config = dict(
    horizontal_flip=True,
    num_classes=11,
    norm_position='pre',
    patch_size=[4, 4],
    width=384,
    positions='learned',
    optimizer='muon',
    orthogonalizer='newton_schulz_5',
    adaptive_grad_clip=0.05,
    magnitude_pruning=0.3,
    epochs=13.9,
)
Rows from block 2 of a small image classifier, named by matrix and row number. Rows with one number belong to one neuron. Each number is 200 + 30 x the weight over its row's rms, rounded and kept within 0 to 999. All counts start at 0.
After each neuron's rows are labels from the 100 images, of 14976, where the neuron reaches its highest value: "place" is the part of the image that holds the peak. Only what is clearly more common there than usual is listed. The data: capsule endoscopy frames (Kvasir-Capsule).
# fc1: MLP up (model.blocks.2.mlp.fc1.weight, 1536x384), inputs 0-63
# fc2: MLP down (model.blocks.2.mlp.fc2.weight, 384x1536, transposed), outputs 0-63

fc1.22,189,180,200,241,218,219,221,233,214,226,186,200,200,200,191,168,219,208,215,177,222,200,138,250,156,184,218,200,193,248,200,200,200,200,253,200,131,200,200,247,224,256,200,151,161,169,200,209,200,166,154,204,223,238,258,245,237,255,200,200,200,200,198,200
fc2.22,131,185,215,192,176,200,200,184,217,209,209,176,198,180,200,176,223,233,222,196,200,200,200,233,238,233,200,239,200,200,205,200,200,174,200,226,262,207,220,149,207,145,208,175,181,200,138,200,180,200,231,141,195,240,200,171,200,208,279,156,167,200,167,200
place: bottom right

fc1.748,200,256,182,200,200,264,200,215,165,200,247,200,202,200,200,105,200,188,242,275,159,188,200,104,200,246,144,193,135,218,264,147,221,200,191,200,235,200,161,201,186,224,185,200,177,200,200,200,200,177,226,198,291,248,200,200,225,200,195,200,210,183,200,182
fc2.748,200,200,209,200,200,171,167,200,200,182,181,246,200,239,200,237,200,200,179,170,215,200,200,194,137,205,185,200,248,200,200,200,200,208,200,200,200,189,200,200,200,200,200,271,200,228,200,200,200,200,101,230,164,191,209,125,192,152,217,152,174,158,151,179
place: bottom left

fc1.727,154,172,237,200,200,249,98,200,200,188,224,227,200,194,222,200,192,200,264,159,200,175,200,200,184,170,205,200,200,174,226,239,228,217,211,173,184,216,200,188,217,267,183,151,130,200,207,284,200,253,227,245,228,181,153,165,218,200,200,193,200,163,218,184
fc2.727,200,200,200,177,200,148,152,183,197,211,192,237,200,181,240,237,225,178,244,221,200,200,174,253,153,186,206,200,200,195,190,172,200,200,180,200,130,165,202,217,265,229,171,195,200,245,205,200,226,202,247,200,208,159,200,213,200,210,200,200,167,215,235,200
place: middle left

fc1.755,139,197,230,158,155,238,200,199,174,215,230,177,200,170,159,232,200,197,221,209,173,248,225,200,214,147,190,151,200,200,200,200,202,249,263,175,200,200,170,213,220,124,182,200,210,200,200,221,187,172,205,246,202,190,200,164,192,133,170,198,247,227,200,150
fc2.755,161,202,192,213,202,164,168,200,227,204,260,197,210,211,202,185,215,190,177,240,210,193,186,178,235,196,182,184,265,200,160,168,236,232,192,219,178,199,235,200,219,264,190,162,205,228,243,218,208,194,164,188,200,235,138,200,200,146,200,188,203,215,149,192
place: bottom centre

fc1.536,200,200,254,258,236,223,122,200,231,129,200,205,200,154,200,180,200,200,200,176,239,200,177,200,200,180,178,219,205,215,172,183,200,200,200,160,199,202,249,245,200,200,188,207,200,200,200,200,200,259,200,222,200,200,211,203,167,220,200,200,200,227,163,216
fc2.536,179,200,179,113,144,250,126,176,116,163,156,250,200,190,234,183,200,268,204,175,200,200,200,211,200,217,261,200,203,200,240,148,200,200,200,209,150,213,173,158,192,124,200,178,200,200,184,213,218,222,171,169,225,200,200,200,183,233,164,206,276,157,164,200
place: top left

fc1.368,200,191,139,161,214,227,267,206,225,122,165,207,195,229,242,187,200,200,200,190,166,179,200,231,259,259,172,206,192,170,200,243,222,200,200,200,223,158,200,200,202,204,244,181,185,200,200,200,155,186,223,197,200,190,118,200,200,200,200,216,200,200,142,240
fc2.368,194,147,173,200,214,229,168,209,200,155,201,207,208,222,226,221,200,200,213,166,200,218,200,193,141,141,224,138,200,200,225,181,200,211,199,200,236,206,215,200,160,200,118,166,260,221,221,239,172,175,179,200,200,200,247,182,184,165,236,195,253,255,218,239
place: top right; top left

fc1.564,222,255,223,200,200,180,200,152,200,200,147,148,203,200,219,142,196,177,200,130,235,225,206,140,200,237,227,133,229,181,246,240,185,172,185,200,211,200,193,200,200,199,159,254,216,188,226,273,202,241,225,214,195,135,204,187,200,200,200,238,153,211,137,200
fc2.564,166,173,244,200,223,200,265,213,204,200,200,213,200,203,200,202,200,158,215,200,203,234,192,200,163,247,200,242,184,231,237,187,196,158,196,256,162,200,200,201,195,200,200,196,255,150,159,193,205,185,232,200,211,230,199,205,194,214,229,215,129,244,206,200
place: top centre; top right

fc1.203,182,200,222,208,210,181,200,151,200,200,200,200,177,172,222,200,216,151,198,200,198,168,218,166,239,164,226,150,210,200,200,141,200,164,200,175,200,144,256,182,200,200,200,211,200,149,208,216,202,229,200,210,233,200,200,200,200,195,149,235,200,200,147,200
fc2.203,192,200,233,221,222,238,234,181,224,200,200,180,213,197,200,223,200,134,193,149,211,200,200,153,187,235,200,200,149,150,313,200,165,153,200,244,259,254,200,149,200,193,200,177,200,165,229,160,196,169,148,200,200,151,140,168,172,200,225,200,156,200,173,168
place: top left

fc1.523,161,200,200,119,283,200,200,184,222,229,200,200,162,179,190,200,207,253,200,189,272,172,200,226,200,209,150,229,200,200,227,217,208,231,186,200,254,188,152,197,151,172,244,206,200,225,241,200,200,190,259,224,187,191,204,228,167,226,200,228,213,200,269,277
fc2.523,184,200,200,199,191,200,124,214,200,157,200,200,182,200,173,210,288,200,182,213,200,204,230,152,156,251,200,200,279,253,129,178,192,256,222,200,200,218,209,220,200,200,200,233,279,200,220,245,237,190,200,200,178,151,240,200,200,270,200,200,200,200,177,155
place: top centre

fc1.220,200,177,248,180,195,204,260,226,192,245,209,262,200,190,144,164,225,137,166,221,217,184,217,178,200,181,200,189,173,224,205,225,180,227,200,146,150,118,200,195,188,200,225,201,223,222,186,159,167,240,200,222,176,200,200,160,227,181,200,200,209,224,216,236
fc2.220,153,200,176,184,195,179,256,181,118,178,235,172,208,209,183,160,200,183,161,202,200,181,201,255,200,200,200,258,200,234,265,178,155,217,239,171,207,254,200,250,178,232,200,185,278,148,230,200,231,200,200,217,250,233,182,275,229,200,200,200,252,226,254,180
place: top left

fc1.287,222,161,200,169,221,130,200,251,200,143,220,185,228,225,220,246,170,204,182,164,163,186,200,200,200,197,226,232,200,186,210,200,211,171,205,180,178,199,185,200,154,172,233,200,200,200,189,214,200,244,89,142,231,200,228,200,200,202,198,122,200,264,205,200
fc2.287,200,248,222,215,186,124,188,217,170,151,190,228,183,155,200,187,289,200,254,197,200,172,216,214,206,174,164,184,172,200,232,200,260,188,200,200,157,270,182,174,178,191,200,239,200,203,261,165,209,225,200,164,228,200,169,200,210,167,188,167,185,234,215,223
place: middle right

fc1.410,177,188,225,188,137,200,235,179,200,225,200,149,195,184,165,245,202,265,210,200,220,177,195,200,229,138,213,188,200,201,243,181,252,178,150,236,269,154,200,175,200,200,259,247,200,227,249,181,200,200,212,215,216,187,221,200,218,200,258,266,189,246,239,216
fc2.410,200,198,200,218,200,251,184,205,194,200,218,232,196,200,165,195,197,173,169,155,187,333,182,258,193,168,248,176,206,177,209,249,183,200,170,200,200,200,166,213,200,171,205,158,176,201,200,160,179,200,228,134,205,200,163,167,180,225,212,176,220,260,200,194
place: top centre

fc1.467,166,259,196,134,200,225,200,200,192,237,174,200,194,197,200,162,200,190,167,244,149,195,200,205,189,200,200,163,200,188,198,156,149,200,200,142,203,198,251,200,166,209,243,190,302,192,221,200,176,203,248,184,200,211,200,200,200,173,154,198,200,200,200,189
fc2.467,210,187,158,200,151,244,256,200,232,157,220,243,200,200,200,200,176,244,200,200,199,200,200,206,168,129,180,225,252,188,200,164,235,240,200,182,217,154,226,246,166,256,188,165,169,200,222,200,200,169,156,180,193,191,235,239,258,186,200,164,240,200,244,277
place: bottom right; bottom centre

fc1.320,185,158,200,200,238,200,175,169,168,200,200,161,164,200,154,200,244,200,200,200,220,200,200,200,223,151,200,208,221,173,244,252,235,175,200,200,191,164,156,200,200,215,216,200,222,204,243,200,263,188,200,200,200,200,200,200,206,200,136,278,200,200,199,238
fc2.320,210,200,200,152,203,146,152,176,164,200,187,180,165,145,200,200,200,200,206,189,157,200,237,186,225,200,132,200,200,207,165,249,235,161,190,258,186,206,202,206,257,200,200,231,229,241,200,261,168,199,204,182,154,224,194,200,225,177,200,260,210,200,178,225
place: top centre; top right

fc1.357,217,200,200,161,108,150,167,227,200,216,189,233,201,237,132,252,180,181,200,200,200,200,186,200,200,183,203,200,248,200,257,200,200,162,200,200,199,185,208,116,185,220,217,260,182,206,189,200,205,206,200,200,221,153,200,224,200,200,140,181,224,237,225,200
fc2.357,164,132,200,200,208,200,182,215,200,200,246,200,200,131,240,209,256,169,218,187,192,195,200,226,200,200,175,198,218,200,200,173,200,222,198,214,148,225,200,216,200,200,233,209,194,152,200,262,168,246,181,200,177,205,200,142,184,251,164,176,238,213,200,194
place: top left

fc1.341,172,229,200,147,197,173,200,219,180,200,184,178,200,200,232,178,188,202,170,205,126,200,200,216,200,200,242,229,231,196,154,200,200,174,231,159,129,190,173,209,183,200,205,179,200,231,189,207,200,196,200,211,254,200,200,200,171,162,259,210,200,200,234,222
fc2.341,200,199,200,200,191,200,200,218,216,200,200,200,200,216,200,234,192,200,200,179,134,200,174,183,259,200,200,200,200,200,200,137,200,233,220,200,237,257,184,312,208,200,194,200,204,200,198,200,214,200,200,192,200,254,227,215,159,175,252,200,238,200,200,248
place: bottom right

fc1.469,200,217,243,235,200,192,200,181,146,213,257,261,145,157,200,200,248,214,240,210,206,160,143,171,200,200,200,188,226,213,200,200,200,200,207,215,200,150,218,200,207,152,141,154,132,216,200,210,200,200,226,171,225,200,200,179,204,200,197,214,200,191,179,200
fc2.469,265,147,200,200,164,176,188,200,200,204,234,178,205,131,180,211,177,200,268,200,200,200,264,172,249,200,200,188,200,135,228,200,151,225,235,234,200,200,197,200,200,199,200,200,204,165,200,221,200,211,181,200,200,165,186,198,199,83,194,164,200,200,200,282
place: top centre

fc1.312,226,144,168,200,200,200,157,200,161,172,200,194,200,213,200,218,277,222,172,178,177,200,254,122,218,205,196,224,160,136,232,165,187,205,192,229,231,156,191,200,196,200,180,166,220,181,200,193,200,173,236,174,163,228,219,170,255,184,222,180,233,231,231,210
fc2.312,242,169,215,193,180,190,230,235,201,204,182,215,200,235,239,209,175,200,184,194,227,211,142,243,217,166,221,199,176,214,238,200,183,156,170,181,132,202,182,200,192,154,207,195,200,163,219,192,174,200,170,200,254,211,211,224,165,193,244,200,211,209,166,178
place: middle right

fc1.254,200,238,134,235,171,244,236,154,200,241,200,200,200,291,200,142,216,142,169,200,200,200,186,181,200,232,200,200,200,192,200,186,222,161,226,187,234,178,168,225,200,200,200,193,184,200,185,200,132,246,138,192,200,227,236,189,192,200,239,194,200,200,200,200
fc2.254,183,215,200,137,234,200,200,200,190,200,202,187,200,200,200,224,200,183,257,201,200,200,304,235,200,200,138,172,156,200,151,200,174,220,128,227,245,202,183,172,220,216,200,199,200,133,143,155,200,235,219,176,200,200,194,222,200,152,229,112,229,237,183,240
place: top centre

fc1.383,238,200,261,248,196,216,200,200,161,158,200,221,200,183,107,188,101,200,261,200,239,200,176,162,241,184,200,200,155,236,200,199,229,213,231,175,200,172,200,237,200,224,223,200,260,200,200,218,202,238,210,200,200,200,200,200,200,214,182,200,177,200,200,200
fc2.383,159,278,148,196,139,204,200,200,200,200,158,197,200,183,241,200,187,200,202,180,259,200,245,214,199,200,200,176,200,219,200,218,220,200,217,186,200,157,224,200,162,200,200,200,220,229,237,200,200,231,200,199,189,200,200,200,294,200,200,200,219,228,160,267
place: top left; top right

fc1.48,229,209,236,188,227,200,227,237,200,161,175,188,221,176,178,240,202,237,153,253,155,164,172,222,183,191,203,183,201,218,200,219,272,200,265,209,198,200,236,172,257,197,200,157,200,299,200,250,211,195,159,196,204,206,202,221,227,200,184,159,194,190,177,200
fc2.48,200,200,200,214,215,195,200,210,234,188,190,155,198,162,190,183,203,200,234,206,138,213,228,183,134,236,214,226,175,245,216,179,196,217,196,200,221,200,214,200,212,200,203,197,200,179,190,226,245,173,233,184,219,172,200,193,170,249,175,218,214,229,180,174
place: top centre

fc1.627,191,249,200,243,134,200,186,213,200,177,200,283,200,200,200,174,245,215,159,162,175,236,200,216,184,200,200,228,168,269,171,176,298,209,203,224,174,194,200,217,225,196,149,156,248,153,239,220,181,175,147,200,215,242,172,184,249,157,255,201,126,200,219,157
fc2.627,216,188,207,224,191,200,156,136,206,132,189,142,200,219,200,202,178,146,189,200,164,259,245,200,151,200,200,200,176,200,177,200,124,242,200,191,160,257,200,192,213,200,220,166,200,201,195,220,200,223,274,181,200,198,229,217,200,196,220,200,200,171,223,264
place: bottom left

fc1.182,162,200,219,187,250,200,219,252,200,200,222,200,146,201,178,259,259,200,200,200,204,222,171,249,200,260,219,225,185,200,182,206,133,260,200,241,200,200,176,255,200,285,139,263,200,140,200,190,116,254,144,204,160,196,241,196,224,165,200,200,200,212,200,250
fc2.182,229,237,202,157,235,200,200,195,223,174,223,139,213,155,200,200,213,200,154,202,190,139,200,242,227,253,238,200,200,200,200,154,178,200,193,200,179,257,228,200,196,204,238,141,206,200,183,170,200,200,200,163,213,151,200,211,200,203,153,200,200,200,143,160
place: middle left

fc1.633,175,200,196,173,172,200,231,142,161,184,241,206,218,147,208,176,200,259,205,272,200,251,198,194,200,247,200,191,167,205,200,174,200,200,149,161,200,146,200,230,200,214,197,245,153,200,200,148,170,200,333,159,238,200,200,200,200,186,183,200,200,200,219,230
fc2.633,183,225,253,242,238,176,235,234,200,200,203,200,200,235,200,274,268,200,200,200,211,200,200,162,200,225,218,200,207,204,228,246,219,200,200,213,165,214,219,194,157,200,200,139,226,200,249,164,156,200,141,200,208,192,261,200,237,224,195,200,268,221,200,188
place: bottom right

fc1.195,228,196,167,184,200,200,200,203,200,237,97,200,207,219,220,200,260,200,200,200,157,174,196,200,200,200,200,200,157,208,252,189,196,200,226,206,171,157,250,214,201,161,200,200,200,225,200,201,231,200,190,223,161,200,215,200,193,200,200,134,121,229,174,200
fc2.195,148,182,200,200,226,223,161,200,154,240,151,200,200,200,162,172,201,196,200,274,197,227,139,247,217,200,184,198,270,186,200,200,237,200,130,200,190,212,239,191,221,164,168,200,200,216,216,249,200,208,200,194,200,194,209,214,200,165,197,193,177,200,191,179
place: top left; top right

fc1.710,243,226,195,145,195,200,187,200,200,295,200,221,140,200,191,155,200,232,167,225,204,183,200,234,180,181,235,248,200,200,244,200,200,196,191,206,242,200,229,177,200,200,226,204,200,200,210,200,200,200,207,212,275,196,166,200,184,143,223,200,201,227,248,200
fc2.710,200,219,151,200,274,129,172,200,200,200,200,195,200,200,200,178,148,200,200,245,206,200,217,151,204,172,164,154,283,224,164,200,219,191,233,200,200,239,199,229,169,235,234,197,205,179,126,166,159,200,185,231,192,217,177,200,214,200,200,166,200,186,234,162
place: bottom right

fc1.403,252,179,181,199,179,152,245,200,230,200,200,200,164,200,246,244,263,148,192,210,211,238,150,240,200,171,250,181,176,170,200,150,239,213,238,236,217,185,200,200,200,200,179,226,227,191,208,195,200,229,200,200,200,206,200,200,155,202,166,164,200,222,184,199
fc2.403,200,170,227,182,200,223,172,189,215,206,161,194,237,209,200,150,141,188,225,200,175,200,180,203,216,142,194,212,253,200,205,178,187,211,221,154,160,177,172,152,228,200,166,124,200,223,236,192,239,200,232,217,200,200,180,200,238,157,200,138,167,219,217,204
place: middle right

fc1.581,200,204,153,180,200,201,179,237,200,236,207,218,210,194,166,173,200,267,224,191,229,272,155,172,206,200,223,160,153,232,201,251,200,152,191,245,200,200,174,200,173,189,169,163,261,200,112,200,202,239,200,209,200,232,200,249,215,187,200,186,195,222,202,200
fc2.581,210,197,205,268,214,169,171,117,246,161,197,168,244,231,200,200,162,178,200,200,189,200,248,200,166,152,200,200,184,231,226,221,206,236,196,194,200,267,229,177,222,245,197,200,173,200,200,222,248,205,228,189,218,227,200,199,248,159,176,200,200,235,242,265
place: bottom right

fc1.596,214,236,212,254,228,202,249,152,238,200,187,275,200,200,200,200,169,227,217,200,193,223,208,189,200,177,214,200,200,139,195,200,198,161,200,248,233,180,227,221,143,237,191,172,194,166,160,199,200,245,200,222,177,256,217,216,200,200,206,232,147,145,185,189
fc2.596,241,200,160,218,177,174,184,200,200,205,198,188,113,155,172,217,194,200,262,200,200,166,200,180,229,225,190,201,233,217,182,206,200,165,200,190,144,200,206,252,244,199,184,200,208,212,178,142,268,226,221,193,200,252,178,245,200,186,203,205,179,200,184,202
place: bottom left; bottom right

fc1.495,223,241,226,229,211,223,248,162,149,159,262,200,200,169,200,216,159,213,91,157,222,222,237,200,200,200,200,181,210,214,185,215,228,166,190,227,246,280,275,200,215,212,200,200,200,180,167,223,200,186,143,165,153,165,209,204,222,232,186,229,241,200,200,200
fc2.495,220,200,215,163,222,207,262,223,200,200,207,226,187,200,257,154,191,214,259,241,228,200,137,240,200,200,191,200,223,211,181,194,115,199,261,218,200,189,200,200,200,200,209,179,195,152,211,155,240,200,200,200,179,200,154,198,160,187,200,246,222,184,200,142
place: top left; top centre

fc1.534,231,233,200,200,200,217,114,153,200,200,262,184,202,200,200,180,168,197,208,198,190,199,119,201,235,248,276,200,149,221,231,176,207,217,202,200,200,200,200,191,182,279,172,200,127,200,210,180,256,200,235,202,190,237,200,208,261,120,155,173,175,209,200,236
fc2.534,182,173,240,151,162,211,221,200,211,200,216,171,200,161,182,221,200,190,200,200,200,242,165,200,186,145,200,200,220,197,181,234,159,143,200,200,200,187,200,208,166,180,164,186,190,162,208,146,161,184,141,200,252,193,223,185,248,200,222,177,122,265,200,197
place: top right

fc1.742,200,200,196,172,200,200,200,200,200,200,132,171,227,160,184,262,200,127,158,216,158,200,200,160,162,200,257,200,226,223,200,214,200,168,200,200,200,247,200,200,222,200,249,169,216,157,169,143,200,166,200,149,200,173,167,252,228,200,200,172,232,201,149,196
fc2.742,234,200,200,188,200,228,197,200,252,230,239,202,200,204,184,131,223,166,200,231,200,202,141,216,175,200,200,239,200,200,289,234,200,234,249,200,152,200,173,200,187,186,212,200,178,199,149,174,223,200,208,200,200,216,168,131,200,196,200,161,106,265,239,193
place: middle right; bottom right

fc1.262,187,258,208,197,200,208,194,213,200,191,224,200,189,204,221,229,188,175,232,167,202,193,158,241,200,200,200,198,138,200,116,215,166,183,190,200,182,200,240,200,187,208,200,180,180,180,192,220,200,220,213,200,169,228,163,216,206,200,151,188,186,247,210,200
fc2.262,212,173,214,244,206,248,189,215,240,200,222,174,197,212,150,226,116,200,164,188,182,168,200,223,183,170,200,217,209,204,200,222,200,230,207,200,216,222,200,199,207,204,200,224,185,257,218,185,200,200,189,235,245,213,182,175,199,173,200,175,215,168,77,286
place: middle right

fc1.284,211,200,200,143,169,179,248,200,211,157,187,252,250,200,215,199,200,256,200,194,121,219,151,200,200,179,168,172,231,283,193,200,200,233,191,240,233,186,278,240,253,173,206,200,187,253,200,237,190,200,200,213,164,211,182,200,181,200,208,150,188,200,209,192
fc2.284,250,174,200,205,203,173,200,213,236,175,145,167,197,186,256,204,200,169,185,217,187,166,200,200,164,142,248,213,165,203,175,117,262,200,200,155,182,237,225,176,185,212,241,190,196,187,227,207,182,200,212,234,175,221,200,186,181,275,217,200,235,175,200,211
place: middle right

fc1.491,233,200,200,200,229,206,200,187,207,200,159,167,200,200,200,193,200,198,200,200,149,198,184,198,177,224,200,200,164,136,243,193,205,200,200,251,161,150,261,182,210,158,200,228,192,167,200,166,128,205,158,210,203,231,91,200,144,166,288,153,246,199,200,200
fc2.491,141,290,200,200,167,200,206,194,200,200,200,257,235,201,234,165,200,200,260,155,217,200,200,241,153,230,152,191,208,145,184,169,189,163,200,200,200,200,200,200,150,167,156,179,223,254,274,222,264,264,264,224,219,163,158,133,179,172,200,161,228,249,167,228
place: middle right

fc1.335,200,187,200,112,164,208,257,200,152,193,180,240,200,147,151,202,200,149,200,148,245,200,193,205,174,210,226,201,200,222,153,200,203,200,262,229,197,200,220,200,200,142,161,213,200,152,178,200,188,288,200,204,200,222,211,233,200,166,215,200,182,184,184,156
fc2.335,200,200,188,238,200,146,144,200,173,205,229,200,206,141,139,200,200,200,200,223,200,218,172,200,200,200,200,200,186,211,233,200,191,209,187,239,200,271,211,219,153,230,200,200,200,257,121,216,244,200,164,124,186,188,200,200,172,200,186,167,137,162,299,183
place: top centre

fc1.608,200,140,200,206,240,163,178,241,200,177,232,200,200,200,160,177,246,163,300,208,239,210,200,171,200,195,189,145,200,197,208,167,191,220,234,200,200,165,204,259,234,194,259,192,188,159,160,196,231,260,203,190,174,207,177,216,240,249,209,247,200,209,178,230
fc2.608,184,247,184,176,224,189,200,164,206,296,169,233,200,158,167,218,200,122,158,228,241,195,183,200,255,200,200,252,157,208,105,200,200,184,218,214,114,200,250,200,200,187,210,200,241,235,200,169,130,200,232,191,189,144,200,223,158,195,173,208,251,200,228,103
place: top left

fc1.447,259,202,200,171,228,200,200,200,209,264,135,269,162,200,250,200,216,254,186,163,200,225,204,200,200,186,196,245,179,187,234,148,231,200,200,200,271,200,136,200,200,217,233,181,232,193,165,200,202,241,200,200,220,214,200,200,200,133,200,200,210,200,179,200
fc2.447,204,189,200,211,205,183,200,200,200,200,200,162,200,182,163,200,152,200,201,200,252,204,181,200,200,222,198,200,193,200,201,200,185,255,301,286,200,199,200,200,200,200,187,200,198,200,174,193,240,200,200,200,151,227,181,168,194,200,200,141,167,200,212,200
place: bottom left

fc1.505,200,218,170,226,179,200,256,200,258,185,200,200,179,207,200,200,175,200,200,200,208,200,225,187,233,226,224,200,200,200,200,145,200,246,200,200,200,200,251,140,206,200,272,200,200,156,144,97,213,200,200,200,189,136,200,248,232,223,200,200,225,216,200,199
fc2.505,222,200,221,153,169,200,200,201,208,200,200,200,200,191,170,202,135,270,220,168,226,200,200,181,201,200,181,200,170,201,232,237,200,157,200,134,183,200,200,200,158,183,203,129,178,200,216,139,230,200,205,205,200,145,160,218,185,249,185,214,215,182,197,192
place: bottom right

fc1.2,146,220,175,200,211,200,200,200,240,151,200,200,200,200,159,216,216,257,200,200,158,257,200,231,168,220,175,160,171,127,276,240,229,200,173,200,193,181,200,207,200,231,191,200,200,171,203,205,187,243,212,209,198,121,200,261,200,233,254,200,225,206,212,196
fc2.2,235,137,258,211,150,200,218,240,244,222,233,175,200,236,203,228,235,189,200,169,216,200,231,180,233,177,145,200,180,200,246,224,198,143,248,200,200,200,252,200,200,243,224,200,200,126,200,200,193,200,167,219,200,199,198,196,219,185,200,200,187,265,219,206
place: top centre

fc1.337,204,160,189,211,200,153,200,206,200,200,249,219,201,200,200,202,232,200,199,161,206,207,158,133,212,197,200,271,200,199,200,156,265,200,173,172,200,164,240,247,254,170,200,222,200,221,200,200,200,229,212,200,170,200,205,206,181,225,145,221,186,200,218,219
fc2.337,174,216,203,200,202,225,143,196,200,154,200,200,250,200,200,202,199,177,200,184,187,225,214,197,164,205,207,161,149,219,135,214,195,223,200,168,221,217,203,161,200,166,182,200,222,219,200,185,147,219,200,126,200,152,200,212,200,191,203,200,215,219,224,200
place: top left

fc1.510,232,184,262,179,200,245,184,178,239,220,216,148,256,157,173,228,175,166,244,232,200,224,142,182,96,228,205,221,137,171,196,133,226,222,189,210,238,206,200,223,209,186,238,211,217,186,214,167,127,254,233,183,156,198,156,184,212,231,200,200,214,200,200,227
fc2.510,137,200,200,200,200,200,225,152,177,228,200,200,234,223,179,185,219,227,178,246,200,224,200,200,156,202,188,228,160,200,171,207,189,155,203,165,200,190,248,142,190,217,180,179,200,209,170,200,200,234,234,200,230,200,241,200,193,198,200,200,153,258,234,203
place: bottom right

fc1.745,200,200,200,181,179,232,226,225,246,204,200,200,160,243,200,200,210,157,200,200,265,200,228,200,206,177,200,211,255,200,266,182,209,249,172,195,157,244,212,200,218,244,214,233,166,275,240,200,200,200,202,233,200,167,206,168,143,200,134,200,263,200,242,195
fc2.745,200,173,184,213,209,200,192,186,195,192,195,213,200,200,267,200,200,215,200,200,151,159,200,219,200,200,141,197,200,145,200,234,200,129,165,210,200,200,200,218,129,171,200,200,211,230,200,215,227,241,199,268,153,201,275,224,220,189,184,200,238,167,224,214
place: bottom left; bottom centre

fc1.42,192,237,200,142,223,221,260,200,237,200,200,200,202,172,221,220,160,185,122,206,263,200,200,200,200,254,240,137,133,210,213,154,170,200,197,189,200,230,187,244,159,185,275,192,183,200,200,153,200,223,193,217,159,140,200,181,246,139,200,219,215,200,215,216
fc2.42,176,257,281,200,120,200,213,200,200,243,172,140,172,228,249,203,200,200,183,157,200,212,124,167,199,208,237,200,200,200,200,254,169,233,142,191,148,230,229,175,209,158,178,138,176,163,208,196,131,160,200,228,200,133,200,167,302,200,243,144,250,114,157,150
place: bottom right

fc1.187,200,178,181,231,200,245,204,215,185,200,242,222,200,200,223,223,200,185,200,239,156,154,176,202,172,200,200,199,229,218,202,196,200,177,204,211,244,217,306,245,198,222,282,256,197,217,234,255,265,183,216,145,179,200,223,191,159,189,200,183,230,188,161,166
fc2.187,166,171,224,208,146,192,217,193,200,156,200,214,229,149,103,200,200,227,236,160,215,200,229,264,145,150,174,200,260,200,214,200,223,219,266,162,146,200,171,200,200,200,181,180,157,200,225,200,156,187,200,224,281,206,185,200,226,156,247,166,167,273,212,225
place: top right; top centre

fc1.409,251,193,200,200,187,236,242,230,233,175,164,225,200,198,187,202,200,203,199,257,215,178,153,134,194,200,257,200,206,193,264,229,200,178,224,200,200,200,174,219,278,149,178,134,148,247,249,197,203,200,200,200,250,257,200,182,178,234,200,240,163,167,187,200
fc2.409,123,200,200,184,230,141,179,200,229,232,113,200,200,187,151,148,232,211,137,155,200,237,179,213,200,249,222,191,185,200,216,253,175,214,207,199,229,190,202,247,155,162,256,223,226,200,192,200,200,183,253,220,240,213,161,207,200,200,210,153,200,232,200,225
place: bottom centre